Rows from block 5 of the audio encoder of a small encoder-decoder audio transcriber, named by matrix and row number. Rows with one number within an expert belong to one neuron, the router's apart. Each number is 50 + 10 x the weight over its row's rms, rounded and kept within 0 to 99. All counts start at 0. After the name is the row's rms in percent of the matrix's.
Before each expert's rows are labels from the 100 clips, of 14976, where the router gives the expert most weight on average: "strongest on" is what is common among them. Only what is clearly more common there than usual is listed. The data: read English sentences (LibriTTS-R).
# router: router (encoder.blocks.5.mlp.router.weight, 16x192, trained with AdamW), inputs 64-127
# up: expert up (encoder.blocks.5.mlp.up, 16x96x192), inputs 64-127
# down: expert down (encoder.blocks.5.mlp.down, 16x192x96, transposed), outputs 64-127

# expert 14
strongest on: the word "of"; the word "for"
router.14 100:60 56 54 47 65 46 46 63 49 45 45 62 42 58 50 53 43 38 58 60 49 57 52 56 52 53 54 58 42 35 42 33 40 73 49 46 59 42 47 51 48 51 65 52 34 57 51 49 49 48 43 54 46 48 56 43 46 48 70 50 64 38 50 33
up.0 101:58 32 58 41 53 62 56 61 39 64 37 40 30 45 52 49 62 58 58 54 50 61 54 54 38 32 53 46 55 44 56 38 60 57 54 50 65 64 59 42 49 58 40 46 40 45 56 59 29 48 52 48 43 49 51 53 54 56 51 41 45 57 37 38
down.0 096:32 41 60 52 52 45 48 53 50 71 53 44 47 48 35 44 46 38 56 43 47 61 57 31 46 52 40 46 55 49 64 62 35 63 50 63 39 61 34 52 57 53 48 54 66 49 27 55 63 53 67 34 51 43 49 59 41 65 45 54 51 52 54 48
up.1 085:59 65 34 37 51 55 75 45 67 52 44 53 53 32 48 62 37 60 57 58 65 49 39 50 52 48 35 65 58 56 54 57 56 52 43 57 42 45 64 55 62 27 57 48 48 44 46 44 50 46 47 52 55 42 52 54 64 61 35 45 48 54 44 71
down.1 089:54 43 64 58 72 63 31 49 54 57 47 55 47 43 50 56 51 51 53 49 54 34 61 40 31 51 39 64 47 28 52 38 23 54 43 50 69 49 32 58 43 53 63 53 53 45 43 51 50 48 51 40 34 38 69 50 53 47 47 67 59 48 58 55
up.2 102:56 60 46 42 53 65 45 63 53 61 48 43 71 44 34 61 55 48 51 57 34 56 57 42 53 47 57 60 43 84 50 37 39 68 40 62 48 53 53 43 47 34 50 51 59 63 56 50 50 36 44 57 54 63 56 52 58 51 58 48 35 48 37 32
down.2 105:45 51 56 53 51 45 44 41 68 54 43 60 56 25 58 37 63 50 60 24 45 47 78 56 49 59 46 55 60 43 49 43 38 40 46 58 49 51 40 66 55 60 50 52 56 47 54 54 46 61 39 54 57 55 30 49 44 47 58 39 46 34 52 66
up.3 091:53 57 44 50 40 48 62 64 37 70 39 58 68 57 44 69 63 59 33 54 43 59 50 39 67 51 58 58 56 56 40 27 59 42 41 57 57 53 56 44 48 37 41 44 58 46 53 55 44 52 37 42 53 48 48 48 55 49 57 51 45 39 46 47
down.3 088:59 43 60 39 68 41 28 61 25 48 60 59 57 56 35 47 43 37 45 40 68 62 66 47 58 54 45 43 35 41 65 60 51 48 55 53 41 50 56 47 46 46 37 51 33 42 55 46 41 42 54 36 59 54 47 62 42 65 42 57 53 57 56 53
up.4 093:54 50 52 57 35 58 58 47 62 54 63 32 47 34 39 36 67 65 32 58 54 36 71 45 43 51 66 58 45 55 34 43 55 54 66 54 83 29 63 49 39 53 49 57 59 45 48 48 35 48 62 56 51 41 43 40 36 56 59 51 43 44 49 49
down.4 098:56 58 72 28 55 50 76 54 45 63 55 50 41 64 45 51 41 54 64 49 51 59 46 58 50 52 42 47 45 50 63 54 56 39 35 35 40 56 59 26 48 55 43 41 39 54 50 54 60 45 36 45 55 66 51 51 60 51 46 59 51 51 41 44
up.5 093:55 53 58 27 78 32 49 50 64 45 60 58 55 50 60 49 44 46 63 54 54 41 50 63 44 66 60 60 52 63 35 57 60 48 64 51 57 51 41 58 53 43 57 40 38 46 37 57 62 48 49 42 51 59 50 48 44 37 46 49 61 41 54 59
down.5 093:53 48 45 41 26 46 37 43 50 47 56 59 40 48 51 38 65 49 51 30 20 63 36 49 54 53 50 66 55 45 59 44 38 41 40 54 49 61 46 47 55 55 51 54 49 40 49 39 44 54 53 45 54 59 72 39 75 46 49 40 55 52 57 47
up.6 090:53 48 43 39 66 46 50 56 54 47 49 38 55 43 60 43 65 39 48 68 58 48 55 57 58 56 73 60 55 31 57 64 49 47 41 52 56 63 46 55 45 38 48 28 25 43 42 42 73 47 38 35 45 58 51 56 45 39 45 44 55 55 56 64
down.6 090:50 41 28 49 68 40 36 53 48 43 53 61 47 45 51 44 43 51 57 43 52 53 48 41 56 59 38 55 44 41 54 49 47 56 58 59 52 41 49 48 28 45 45 68 69 46 45 55 68 51 56 55 43 26 63 22 53 52 57 46 44 61 49 44
up.7 107:54 65 55 55 54 55 54 47 16 57 38 39 46 53 52 40 61 42 48 55 57 43 60 33 52 52 61 55 35 63 36 65 41 47 30 56 54 57 59 53 42 62 49 69 40 49 51 69 57 53 63 55 44 47 50 49 45 52 53 44 44 36 57 60
down.7 114:48 44 48 41 49 40 73 45 56 45 65 54 52 58 46 63 29 45 48 60 51 72 58 45 33 57 54 50 62 36 44 43 59 61 58 49 30 50 53 44 47 52 38 42 57 59 64 33 46 52 56 56 46 35 60 49 48 51 54 39 49 52 36 35
up.8 087:45 45 36 62 34 33 57 66 52 60 72 41 46 50 41 56 56 47 40 46 32 39 40 42 44 44 73 50 40 48 65 60 53 59 49 69 44 54 55 52 48 55 63 57 37 58 62 45 71 33 46 56 64 46 42 51 43 52 51 47 39 64 50 44
down.8 098:66 40 47 35 45 48 57 23 66 47 33 53 45 59 61 30 29 57 43 52 46 51 56 61 46 50 41 53 55 39 60 51 57 43 64 39 36 40 43 40 43 54 54 46 54 43 52 35 47 54 56 54 30 60 50 46 74 61 50 54 52 21 46 36
up.9 088:42 35 35 53 48 65 48 59 50 68 46 35 67 57 42 30 35 52 44 49 56 53 72 53 59 44 41 54 56 42 84 54 52 46 50 35 36 41 27 49 47 40 62 35 78 40 51 57 57 32 64 61 50 51 53 52 60 48 42 49 46 55 42 51
down.9 092:54 43 57 58 37 52 50 51 54 43 52 66 54 38 52 64 52 49 49 51 62 40 51 64 50 38 63 52 54 64 48 47 50 37 38 66 49 54 52 59 57 38 45 56 43 58 49 49 50 38 50 40 62 51 35 62 55 54 52 45 41 41 52 24
up.10 099:51 44 58 47 42 54 55 62 60 68 73 36 38 54 60 41 24 34 37 57 56 41 31 42 49 36 47 49 39 40 72 57 54 66 42 60 49 53 61 62 42 45 39 34 29 50 62 49 46 44 56 52 69 57 50 42 35 54 71 56 38 53 45 48
down.10 098:35 32 59 48 41 45 57 45 57 40 51 49 52 64 36 57 38 70 52 57 40 53 52 56 45 72 38 46 54 45 31 76 44 39 53 49 53 49 39 45 58 48 65 46 47 46 49 53 51 73 47 34 48 51 53 43 48 39 63 66 54 41 59 49
up.11 099:77 78 31 52 53 45 42 56 77 53 53 54 58 51 52 42 39 51 31 51 48 51 60 56 42 68 75 70 45 48 43 44 49 44 36 55 81 62 44 57 60 58 73 57 35 40 45 46 53 38 57 42 44 53 46 49 44 56 47 48 48 36 52 53
down.11 103:53 45 57 54 40 36 45 41 52 51 75 59 43 54 68 43 60 62 45 45 53 47 41 61 70 55 51 54 38 50 57 51 42 36 45 34 23 57 61 44 56 46 38 54 45 51 38 56 45 52 36 48 57 51 65 40 50 32 46 55 63 52 43 56

# expert 10
strongest on: voice: female
router.10 100:33 63 58 45 39 38 38 50 42 57 42 56 51 54 47 39 38 47 42 67 39 49 55 57 64 53 67 49 44 60 53 56 44 47 47 56 62 44 47 52 40 43 49 59 56 61 26 39 52 45 43 54 48 51 52 34 61 60 57 50 49 48 76 46
up.0 087:49 60 54 46 37 54 41 35 49 65 48 65 42 46 57 53 53 46 56 37 60 66 71 56 50 37 46 43 54 51 58 56 61 60 58 36 37 28 49 66 40 55 60 27 55 57 40 63 48 60 33 50 56 69 46 41 52 44 50 52 36 47 45 45
down.0 099:46 47 60 68 61 38 55 55 40 70 44 34 59 48 54 36 43 46 54 46 40 31 44 52 38 61 46 56 43 64 29 59 55 38 67 60 53 25 48 46 68 52 38 54 54 50 43 37 43 53 61 60 47 71 35 38 45 65 47 37 53 59 30 52
up.1 103:54 57 48 57 46 55 31 39 44 36 63 40 61 42 49 29 58 51 37 34 57 68 68 73 55 81 56 40 35 54 39 45 52 42 62 63 37 63 45 56 48 52 54 64 48 55 43 55 46 50 61 63 54 56 53 48 47 59 45 53 60 52 58 55
down.1 103:45 30 57 46 51 62 54 50 53 62 49 64 34 45 47 45 53 35 55 64 55 42 53 41 46 54 30 61 56 35 39 54 45 55 39 51 48 51 46 50 54 42 48 50 73 56 38 54 42 58 41 29 62 50 38 44 54 57 41 39 50 46 41 39
up.2 101:35 36 69 42 30 43 47 49 84 49 43 38 58 47 53 45 33 47 56 44 61 61 53 50 46 40 47 45 50 48 59 63 46 57 41 49 42 33 59 73 41 42 45 38 40 47 49 44 49 63 38 46 49 51 56 54 47 45 63 51 50 56 51 53
down.2 099:64 46 50 58 48 58 54 58 40 58 65 51 41 53 55 66 62 55 72 48 71 32 42 42 54 57 48 55 49 34 65 60 49 65 58 43 33 27 37 46 48 50 61 65 39 55 45 57 44 45 48 55 52 55 47 72 44 58 61 45 73 43 46 63
up.3 101:46 39 60 59 35 34 37 52 66 54 64 44 30 49 70 50 63 41 52 63 49 63 50 56 48 42 55 43 52 68 34 33 38 65 44 53 46 68 50 40 45 35 58 58 43 69 48 63 61 54 50 55 61 65 56 49 47 31 63 52 45 49 61 44
down.3 102:49 55 40 43 57 50 39 69 42 54 57 59 43 62 52 58 48 57 43 57 60 50 36 51 36 53 56 54 53 40 63 68 43 42 64 36 49 61 50 57 52 48 49 58 46 46 47 46 47 48 62 54 43 49 61 48 41 80 46 39 48 45 36 42
up.4 091:48 42 53 40 21 61 54 34 56 60 58 39 43 50 58 41 39 66 37 28 37 54 40 39 60 44 39 44 32 41 63 52 75 62 43 44 36 77 57 46 61 46 55 56 56 54 46 51 48 29 64 52 42 37 64 51 53 45 56 57 53 38 51 47
down.4 093:55 56 45 47 69 53 47 50 55 48 36 57 47 50 65 58 41 22 52 64 67 35 41 63 48 50 56 49 53 49 45 41 37 57 45 64 58 59 44 39 51 27 50 37 58 46 51 61 44 32 59 26 58 56 65 55 57 58 65 52 31 43 58 50
up.5 106:49 53 40 63 51 56 45 55 54 76 44 51 26 66 52 71 47 44 33 69 45 52 42 55 63 46 57 44 38 52 52 52 60 66 49 45 54 58 68 55 48 57 38 40 46 44 58 45 51 73 55 46 50 71 50 50 46 39 48 52 45 61 39 38
down.5 107:40 51 58 53 41 50 58 61 51 50 57 57 63 47 38 50 48 38 55 44 35 39 44 44 58 54 28 39 68 34 37 49 37 41 47 61 47 50 45 58 47 34 59 60 54 52 47 72 33 75 51 64 58 43 57 31 44 36 62 62 56 63 56 58
up.6 089:40 49 43 54 41 49 62 58 37 31 42 35 60 51 49 56 52 60 38 67 48 59 66 46 49 46 48 34 57 47 53 69 37 35 47 41 47 58 19 24 62 41 57 47 48 50 51 48 47 49 56 63 50 51 56 50 56 50 54 51 54 56 52 42
down.6 093:55 48 38 37 59 61 32 51 47 42 52 47 54 54 51 46 43 53 55 44 60 67 72 60 36 59 39 56 61 73 43 43 32 49 50 38 53 46 64 53 66 58 58 40 38 54 48 57 41 57 44 48 42 35 48 41 59 52 52 45 54 49 39 52
up.7 109:41 69 48 64 42 33 54 69 52 42 47 36 42 47 48 32 54 61 52 35 45 46 62 52 40 50 52 59 58 51 48 26 39 35 68 51 49 53 56 51 58 66 65 54 60 42 40 39 45 63 61 54 46 42 53 49 54 63 59 51 49 51 61 39
down.7 112:47 49 54 61 62 61 60 46 47 46 42 48 62 61 62 36 41 44 54 40 48 56 74 34 49 57 49 44 53 63 58 63 61 64 49 36 44 47 51 46 37 55 44 49 36 39 46 61 65 38 52 37 68 40 56 71 48 48 47 42 48 68 55 46
up.8 083:39 49 50 50 43 40 60 37 68 50 52 60 27 37 65 65 64 53 46 50 59 57 53 58 49 57 42 42 49 61 53 60 41 42 39 62 47 59 36 37 68 33 31 51 54 39 43 45 61 57 39 58 47 65 52 50 43 48 53 61 53 61 53 53
down.8 084:54 50 47 63 72 37 31 80 28 36 45 44 60 61 41 53 55 37 50 49 53 45 51 52 48 45 46 37 64 63 53 39 47 34 54 50 44 45 59 43 36 50 68 44 47 51 59 52 37 41 45 52 65 52 42 53 44 52 59 43 48 51 57 50
up.9 084:27 46 58 69 52 30 46 61 41 61 34 48 43 53 48 36 84 63 44 45 31 30 61 50 44 62 59 41 37 59 46 52 47 39 41 63 48 59 38 54 68 46 40 38 46 56 51 41 43 54 55 37 43 52 55 44 49 59 42 46 51 66 47 55
down.9 088:56 69 41 44 56 50 50 32 48 43 42 53 47 54 48 48 44 54 70 53 60 58 60 49 54 42 45 45 63 67 42 24 33 67 66 48 49 60 62 49 30 53 45 37 50 72 56 49 55 35 44 57 64 65 42 41 25 39 51 52 42 38 52 51
up.10 111:45 51 46 54 60 63 37 43 37 43 56 35 40 55 54 40 20 59 56 49 50 42 56 55 52 46 60 33 44 65 51 43 50 35 49 55 54 39 37 51 46 49 51 39 32 53 45 54 44 65 46 48 34 44 47 50 41 45 54 50 41 49 47 31
down.10 109:54 42 49 47 57 29 71 51 57 43 61 50 48 30 36 32 37 59 49 38 34 57 54 49 24 52 53 63 50 66 37 51 49 66 68 43 56 53 61 48 53 38 33 41 48 61 59 53 49 48 47 53 42 46 37 40 46 56 60 47 63 49 42 67
up.11 085:48 41 44 62 43 22 58 50 51 60 52 53 82 53 33 69 64 42 42 66 41 54 52 42 52 32 58 46 26 41 45 41 34 42 39 42 47 62 46 45 60 48 60 38 43 49 46 36 51 58 65 52 52 56 57 48 48 51 46 50 39 54 45 41
down.11 090:49 57 42 32 35 63 46 57 46 53 62 42 53 49 57 50 28 61 64 48 54 57 43 61 33 53 63 62 67 57 53 45 46 57 59 52 62 50 73 49 47 43 35 58 48 48 47 45 53 59 40 60 57 54 47 44 56 43 46 39 38 38 54 34

# expert 13
strongest on: voice: male; the word "in"
router.13 093:41 49 56 46 32 57 57 42 66 59 62 57 44 54 46 59 61 46 55 44 81 57 50 56 49 71 39 43 44 51 69 44 46 51 52 35 50 41 55 46 54 66 40 29 52 37 52 41 63 48 60 40 64 44 51 33 63 60 43 51 56 42 46 51
up.0 087:59 36 62 53 58 42 60 66 77 50 21 44 53 37 61 56 62 47 34 69 29 51 67 41 56 44 38 60 28 62 60 65 51 54 44 44 34 63 48 46 39 55 47 48 40 44 52 49 43 57 32 49 50 50 42 49 50 48 47 51 47 45 53 43
down.0 094:44 54 43 57 49 69 50 67 41 54 49 54 54 53 54 49 39 55 67 51 63 47 63 46 57 67 53 67 44 28 45 37 57 44 59 51 30 69 70 63 54 48 53 44 34 48 56 50 62 51 63 57 37 47 62 26 36 51 46 47 44 47 45 39
up.1 110:58 37 58 41 48 31 43 50 69 27 47 50 56 59 40 37 62 49 42 53 56 45 41 48 59 31 49 66 58 68 48 35 41 50 56 44 56 39 22 42 53 40 52 62 64 58 43 65 47 48 51 51 58 53 58 52 53 49 56 53 51 55 56 57
down.1 111:51 72 43 52 55 56 49 59 39 52 52 46 42 44 48 57 48 45 49 51 61 49 51 48 41 41 43 40 60 49 42 63 50 44 61 46 37 50 62 71 44 29 44 41 44 44 57 54 60 52 67 49 52 34 36 35 52 43 66 64 44 42 37 64
up.2 090:52 64 47 54 40 71 27 54 56 53 44 45 63 47 37 50 60 64 46 57 28 69 43 59 59 61 57 38 49 46 80 58 51 29 53 54 32 44 46 59 51 54 58 48 34 59 55 30 54 62 48 53 58 48 50 51 45 63 49 49 40 53 55 63
down.2 093:45 58 40 46 41 48 54 43 43 48 46 44 53 38 60 53 55 23 44 50 59 45 54 46 55 46 49 56 62 49 28 46 45 53 55 54 58 62 47 48 56 64 39 36 46 56 44 52 66 51 41 47 65 67 56 50 47 33 55 50 55 59 43 33
up.3 101:40 47 52 33 60 54 65 45 44 45 56 52 54 39 56 49 58 44 67 38 50 46 79 64 61 42 44 34 59 45 28 47 22 45 37 57 58 53 44 50 50 38 48 41 41 42 32 62 51 29 67 37 45 61 57 55 47 55 57 52 59 37 44 53
down.3 097:62 53 60 43 41 45 57 54 47 41 67 43 62 40 35 43 40 54 40 64 45 48 24 30 42 50 49 61 47 72 59 60 41 54 59 50 62 60 41 42 51 69 60 43 65 63 50 45 39 73 38 78 39 27 57 55 55 63 66 55 36 49 51 41
up.4 104:56 55 61 35 43 82 40 55 51 44 60 50 47 78 54 58 48 49 47 46 38 50 40 35 48 57 35 53 65 59 52 63 54 57 40 53 52 48 37 37 43 56 71 70 60 56 55 49 47 47 37 35 33 61 61 58 49 47 45 54 54 67 50 48
down.4 099:68 40 45 58 56 47 45 58 48 60 59 48 51 57 40 35 48 50 43 47 52 71 44 48 34 29 68 47 55 44 53 34 66 32 52 54 43 71 60 55 58 46 52 51 51 48 53 45 39 45 41 51 58 60 56 61 46 49 64 31 44 45 57 64
up.5 091:37 47 50 52 52 20 55 46 51 39 78 45 66 52 50 42 44 42 55 39 64 61 47 51 58 38 69 73 57 54 49 44 57 56 53 63 39 30 52 63 47 54 47 37 51 61 69 50 52 50 47 61 55 42 48 50 57 65 49 48 52 58 47 46
down.5 094:64 50 40 54 61 54 54 46 52 56 45 60 42 53 67 61 42 38 57 60 42 45 42 72 51 45 44 37 43 53 52 58 33 65 46 27 50 43 64 53 69 40 46 48 52 48 30 42 37 31 31 61 55 46 37 61 46 54 58 53 55 46 56 54
up.6 101:35 35 50 39 45 39 38 47 49 59 41 49 53 72 47 55 46 48 45 28 55 40 58 53 57 54 64 47 59 57 54 46 44 50 56 43 38 60 51 52 56 46 54 57 44 51 47 47 70 52 51 55 42 42 57 51 51 38 48 51 59 45 57 52
down.6 098:43 61 47 74 64 51 54 55 64 41 42 50 41 40 51 46 51 54 42 58 44 47 54 53 39 42 65 50 58 53 45 61 51 50 50 43 63 63 44 35 45 39 44 46 47 50 35 58 60 46 50 68 53 59 51 55 57 61 41 52 58 42 41 52
up.7 087:46 42 57 58 48 67 51 56 43 35 32 42 63 44 52 47 53 24 42 55 35 58 39 48 42 48 61 48 31 60 57 44 56 42 60 39 53 42 52 51 54 57 63 36 59 48 51 40 29 51 39 56 48 48 56 52 48 73 46 53 50 42 48 49
down.7 085:34 52 58 41 40 65 50 54 54 62 73 52 46 61 48 39 62 65 62 44 54 35 43 57 52 42 48 30 67 41 56 44 31 77 49 46 59 55 42 40 44 44 54 55 50 62 47 63 63 54 58 44 29 39 53 43 53 44 36 35 55 65 47 56
up.8 114:42 50 51 60 61 39 30 60 57 36 40 75 52 49 38 78 53 51 56 39 45 46 47 72 49 53 40 35 55 62 56 47 42 48 55 57 43 52 43 60 49 46 49 51 49 49 35 41 46 47 37 48 53 53 46 51 47 52 59 53 52 44 54 52
down.8 101:54 79 44 55 42 45 60 62 45 48 53 49 54 51 44 30 45 47 42 46 51 71 42 51 35 32 49 56 56 57 55 54 38 50 53 47 49 40 44 43 59 35 53 33 57 52 65 43 52 52 64 70 62 36 39 55 54 68 47 47 51 41 45 48
up.9 089:51 34 62 51 50 28 59 59 35 43 48 42 55 46 43 46 47 33 35 60 50 41 59 35 66 40 42 42 43 37 53 54 43 52 62 51 46 67 41 24 49 30 46 63 58 57 54 58 52 45 46 45 50 53 49 51 48 56 61 55 59 63 43 49
down.9 095:76 47 36 43 50 49 34 47 45 54 55 52 39 60 41 60 35 69 40 56 57 66 61 51 56 40 54 58 55 61 57 42 54 56 46 47 44 78 72 50 45 46 49 66 48 57 35 54 59 60 62 58 30 39 39 41 72 53 48 56 34 45 49 39
up.10 104:35 51 48 66 55 75 60 42 57 56 40 59 56 42 60 33 52 61 37 51 49 50 51 52 65 47 44 30 61 51 67 44 45 56 54 50 49 60 43 54 45 48 54 74 52 56 62 78 49 46 52 37 35 46 43 50 51 35 62 58 58 48 41 56
down.10 102:55 48 66 28 53 37 44 48 35 41 51 47 43 40 41 75 47 38 41 50 49 47 59 43 46 64 54 63 29 41 60 55 70 28 58 65 54 52 41 65 43 57 40 40 43 58 61 44 55 45 54 55 50 38 65 62 49 47 49 64 53 55 65 38
up.11 097:42 50 47 55 41 54 37 42 67 38 60 41 43 63 37 59 50 53 44 42 49 51 54 20 37 58 61 38 40 46 24 41 52 62 29 52 70 50 61 47 57 73 36 19 58 67 55 67 55 61 50 43 46 50 56 47 52 53 56 52 48 53 51 43
down.11 096:65 48 40 50 52 51 47 53 48 59 62 45 64 45 50 36 23 56 44 36 72 55 51 60 61 44 41 67 43 48 55 55 62 45 60 50 48 46 50 53 51 48 52 70 48 41 62 29 50 45 46 59 40 48 61 55 51 32 34 46 63 47 59 55

# expert 12
strongest on: voice: male
router.12 089:30 47 45 47 36 59 50 47 35 56 44 43 41 42 44 48 65 51 61 54 59 41 40 47 53 51 53 44 64 50 42 47 44 42 47 57 64 41 51 49 47 53 42 67 56 78 37 58 54 62 56 54 47 42 51 55 52 60 38 53 36 58 69 58
up.0 097:51 41 53 43 51 50 63 50 32 60 49 59 54 49 70 55 44 60 29 46 34 44 54 53 49 45 77 57 70 27 58 37 52 40 48 60 41 50 53 46 39 39 58 35 55 61 54 54 41 54 41 53 41 35 43 52 48 46 48 49 51 54 60 56
down.0 107:63 32 41 48 46 51 50 34 45 51 51 38 47 45 51 32 57 26 61 44 52 54 47 51 47 48 68 47 73 60 58 61 48 56 66 29 56 56 48 49 61 45 54 59 44 57 62 44 48 50 58 47 45 34 61 44 60 66 45 59 31 56 49 67
up.1 114:52 59 39 62 55 35 48 45 42 40 48 46 22 51 16 34 53 48 41 55 36 39 70 68 43 32 72 58 64 71 41 44 42 45 63 57 48 54 63 71 69 43 43 15 34 43 46 55 46 45 49 57 54 66 47 48 43 48 43 46 38 55 45 56
down.1 111:34 39 56 45 32 60 31 42 81 46 60 64 44 58 52 55 43 60 68 46 64 64 34 49 54 61 58 32 66 35 49 44 30 50 35 59 49 52 51 35 42 61 53 68 57 37 42 59 59 51 33 59 61 37 48 37 54 47 45 38 52 33 45 48
up.2 104:30 68 37 77 48 48 52 49 57 48 58 40 45 30 65 67 43 66 55 50 40 55 33 48 32 62 52 49 45 47 43 33 63 46 39 49 41 40 60 49 60 39 65 57 51 62 66 45 61 40 39 67 55 49 47 49 58 49 55 59 50 50 51 59
down.2 101:74 60 47 45 51 45 55 51 59 49 57 54 34 54 37 48 56 39 58 48 63 40 77 44 35 54 51 37 53 49 44 60 48 57 50 62 49 36 55 31 49 32 43 49 50 37 63 46 46 47 50 46 46 34 45 48 62 58 51 66 72 43 33 44
up.3 089:56 32 62 58 50 50 60 41 49 45 47 59 60 78 61 38 34 68 36 59 34 31 43 50 48 60 34 64 50 40 39 41 63 48 48 47 59 49 47 59 50 59 38 51 47 36 56 52 49 61 55 55 42 34 44 46 52 34 60 51 49 58 37 45
down.3 092:51 54 44 56 47 46 62 39 46 45 36 40 34 59 46 59 44 65 50 45 60 68 48 38 34 42 49 42 25 51 54 34 56 59 42 31 60 51 50 53 44 46 49 54 61 64 46 53 48 38 41 40 34 40 43 60 66 62 53 48 34 58 39 72
up.4 108:60 60 56 52 48 45 43 49 45 65 56 60 62 53 68 46 67 49 56 40 46 69 55 63 46 46 34 49 56 60 39 43 50 10 58 52 40 63 57 33 47 76 36 67 47 43 40 57 45 49 68 58 54 56 60 54 59 49 48 50 45 39 46 60
down.4 107:32 50 50 66 37 34 52 66 45 32 59 42 59 51 42 61 44 27 56 41 62 55 49 34 41 55 53 57 48 61 67 51 47 82 52 56 42 38 50 45 50 52 56 43 49 52 40 67 52 70 31 57 44 56 43 46 55 43 51 69 55 49 61 47
up.5 099:52 52 48 51 37 48 42 47 43 39 44 64 54 32 57 29 52 56 48 81 42 47 42 46 34 38 57 46 40 57 33 57 41 62 55 72 47 55 56 35 60 43 46 49 38 74 67 54 49 48 54 45 46 53 50 51 50 59 51 49 44 39 70 33
down.5 099:51 55 49 60 62 59 53 52 59 38 56 62 35 52 41 67 35 48 48 54 54 54 57 63 64 54 48 34 52 59 64 44 47 40 28 44 44 58 44 42 72 52 47 56 49 48 52 57 45 49 42 35 35 29 59 32 44 60 45 56 57 48 41 52
up.6 101:67 52 40 48 40 46 70 47 35 51 43 48 50 51 68 57 52 62 49 58 58 50 54 30 57 56 73 50 52 56 63 45 61 40 63 46 61 43 53 50 53 42 45 49 54 65 52 32 43 43 50 52 48 50 58 49 43 46 49 47 45 31 47 48
down.6 097:50 37 44 51 43 47 54 49 52 60 41 53 49 48 44 44 52 44 51 42 53 50 36 46 56 59 35 56 49 40 62 54 50 44 47 56 51 46 59 65 70 37 43 54 66 42 55 60 47 53 53 61 32 39 62 43 56 70 67 40 38 44 32 53
up.7 103:70 49 48 65 59 60 54 64 49 38 30 56 53 53 48 49 48 60 49 67 58 63 55 35 69 56 54 53 28 41 58 60 28 63 50 47 55 42 61 64 49 34 64 66 48 39 57 53 38 54 59 55 58 66 58 45 53 36 50 42 41 50 43 47
down.7 104:48 28 51 55 35 57 61 31 68 58 66 80 50 31 59 60 55 50 48 45 48 35 41 47 44 44 47 26 40 40 59 38 69 38 43 41 58 55 55 53 53 40 32 50 63 59 59 49 51 58 52 65 54 51 59 66 45 62 53 33 42 57 46 45
up.8 104:51 50 60 38 39 30 50 63 39 47 36 53 46 60 40 52 43 52 48 54 69 50 51 48 56 45 38 50 42 38 27 54 47 82 46 37 57 39 49 53 38 46 56 53 38 60 51 65 38 50 35 37 58 56 61 48 47 70 67 50 53 47 53 56
down.8 108:56 73 53 37 47 59 48 47 63 57 58 56 50 48 51 23 34 51 61 44 36 74 47 57 50 54 64 52 45 49 60 51 52 41 57 49 32 55 45 65 54 56 46 27 57 49 48 55 59 39 53 64 59 44 55 58 35 47 45 30 36 33 62 53
up.9 104:49 41 45 57 49 40 41 61 51 49 33 58 55 31 54 51 53 52 55 35 45 44 55 55 57 49 67 47 57 57 47 47 57 57 58 61 43 37 53 50 60 58 63 43 35 57 56 71 54 36 55 57 49 44 53 57 53 35 48 51 60 38 66 52
down.9 099:53 55 49 47 53 61 57 41 51 44 46 71 51 70 41 22 22 52 53 56 52 55 44 72 52 56 56 36 60 36 55 42 59 44 42 74 57 42 56 66 39 51 61 46 48 39 52 64 53 28 37 38 50 59 57 31 45 58 52 38 47 48 56 47
up.10 107:62 62 39 51 39 46 67 53 42 50 51 36 48 41 52 39 37 46 43 41 57 44 43 60 81 43 54 59 45 54 57 58 58 37 47 44 60 61 65 44 33 45 60 58 53 65 69 25 37 61 61 54 61 48 53 47 47 48 46 49 41 51 44 40
down.10 100:40 46 40 53 29 52 47 67 69 51 59 59 74 67 42 43 45 35 39 51 45 53 41 45 29 50 42 56 47 40 48 47 55 44 64 55 36 54 48 56 37 60 38 49 56 39 37 44 60 77 33 54 51 53 56 45 50 50 62 62 29 46 41 51
up.11 110:68 45 67 57 60 44 64 60 77 49 39 48 49 52 57 45 41 67 50 48 59 49 50 46 63 41 54 60 50 45 58 53 48 37 40 37 68 69 54 64 45 45 53 39 60 50 58 64 45 34 55 42 55 47 51 49 46 51 54 50 66 41 40 72
down.11 114:39 38 55 30 50 48 51 56 52 55 62 55 55 66 53 37 55 54 39 55 46 62 45 65 51 49 51 39 41 48 70 43 61 65 49 50 44 41 43 65 67 63 36 53 43 62 57 48 37 54 60 42 44 57 43 69 30 47 41 53 51 69 43 42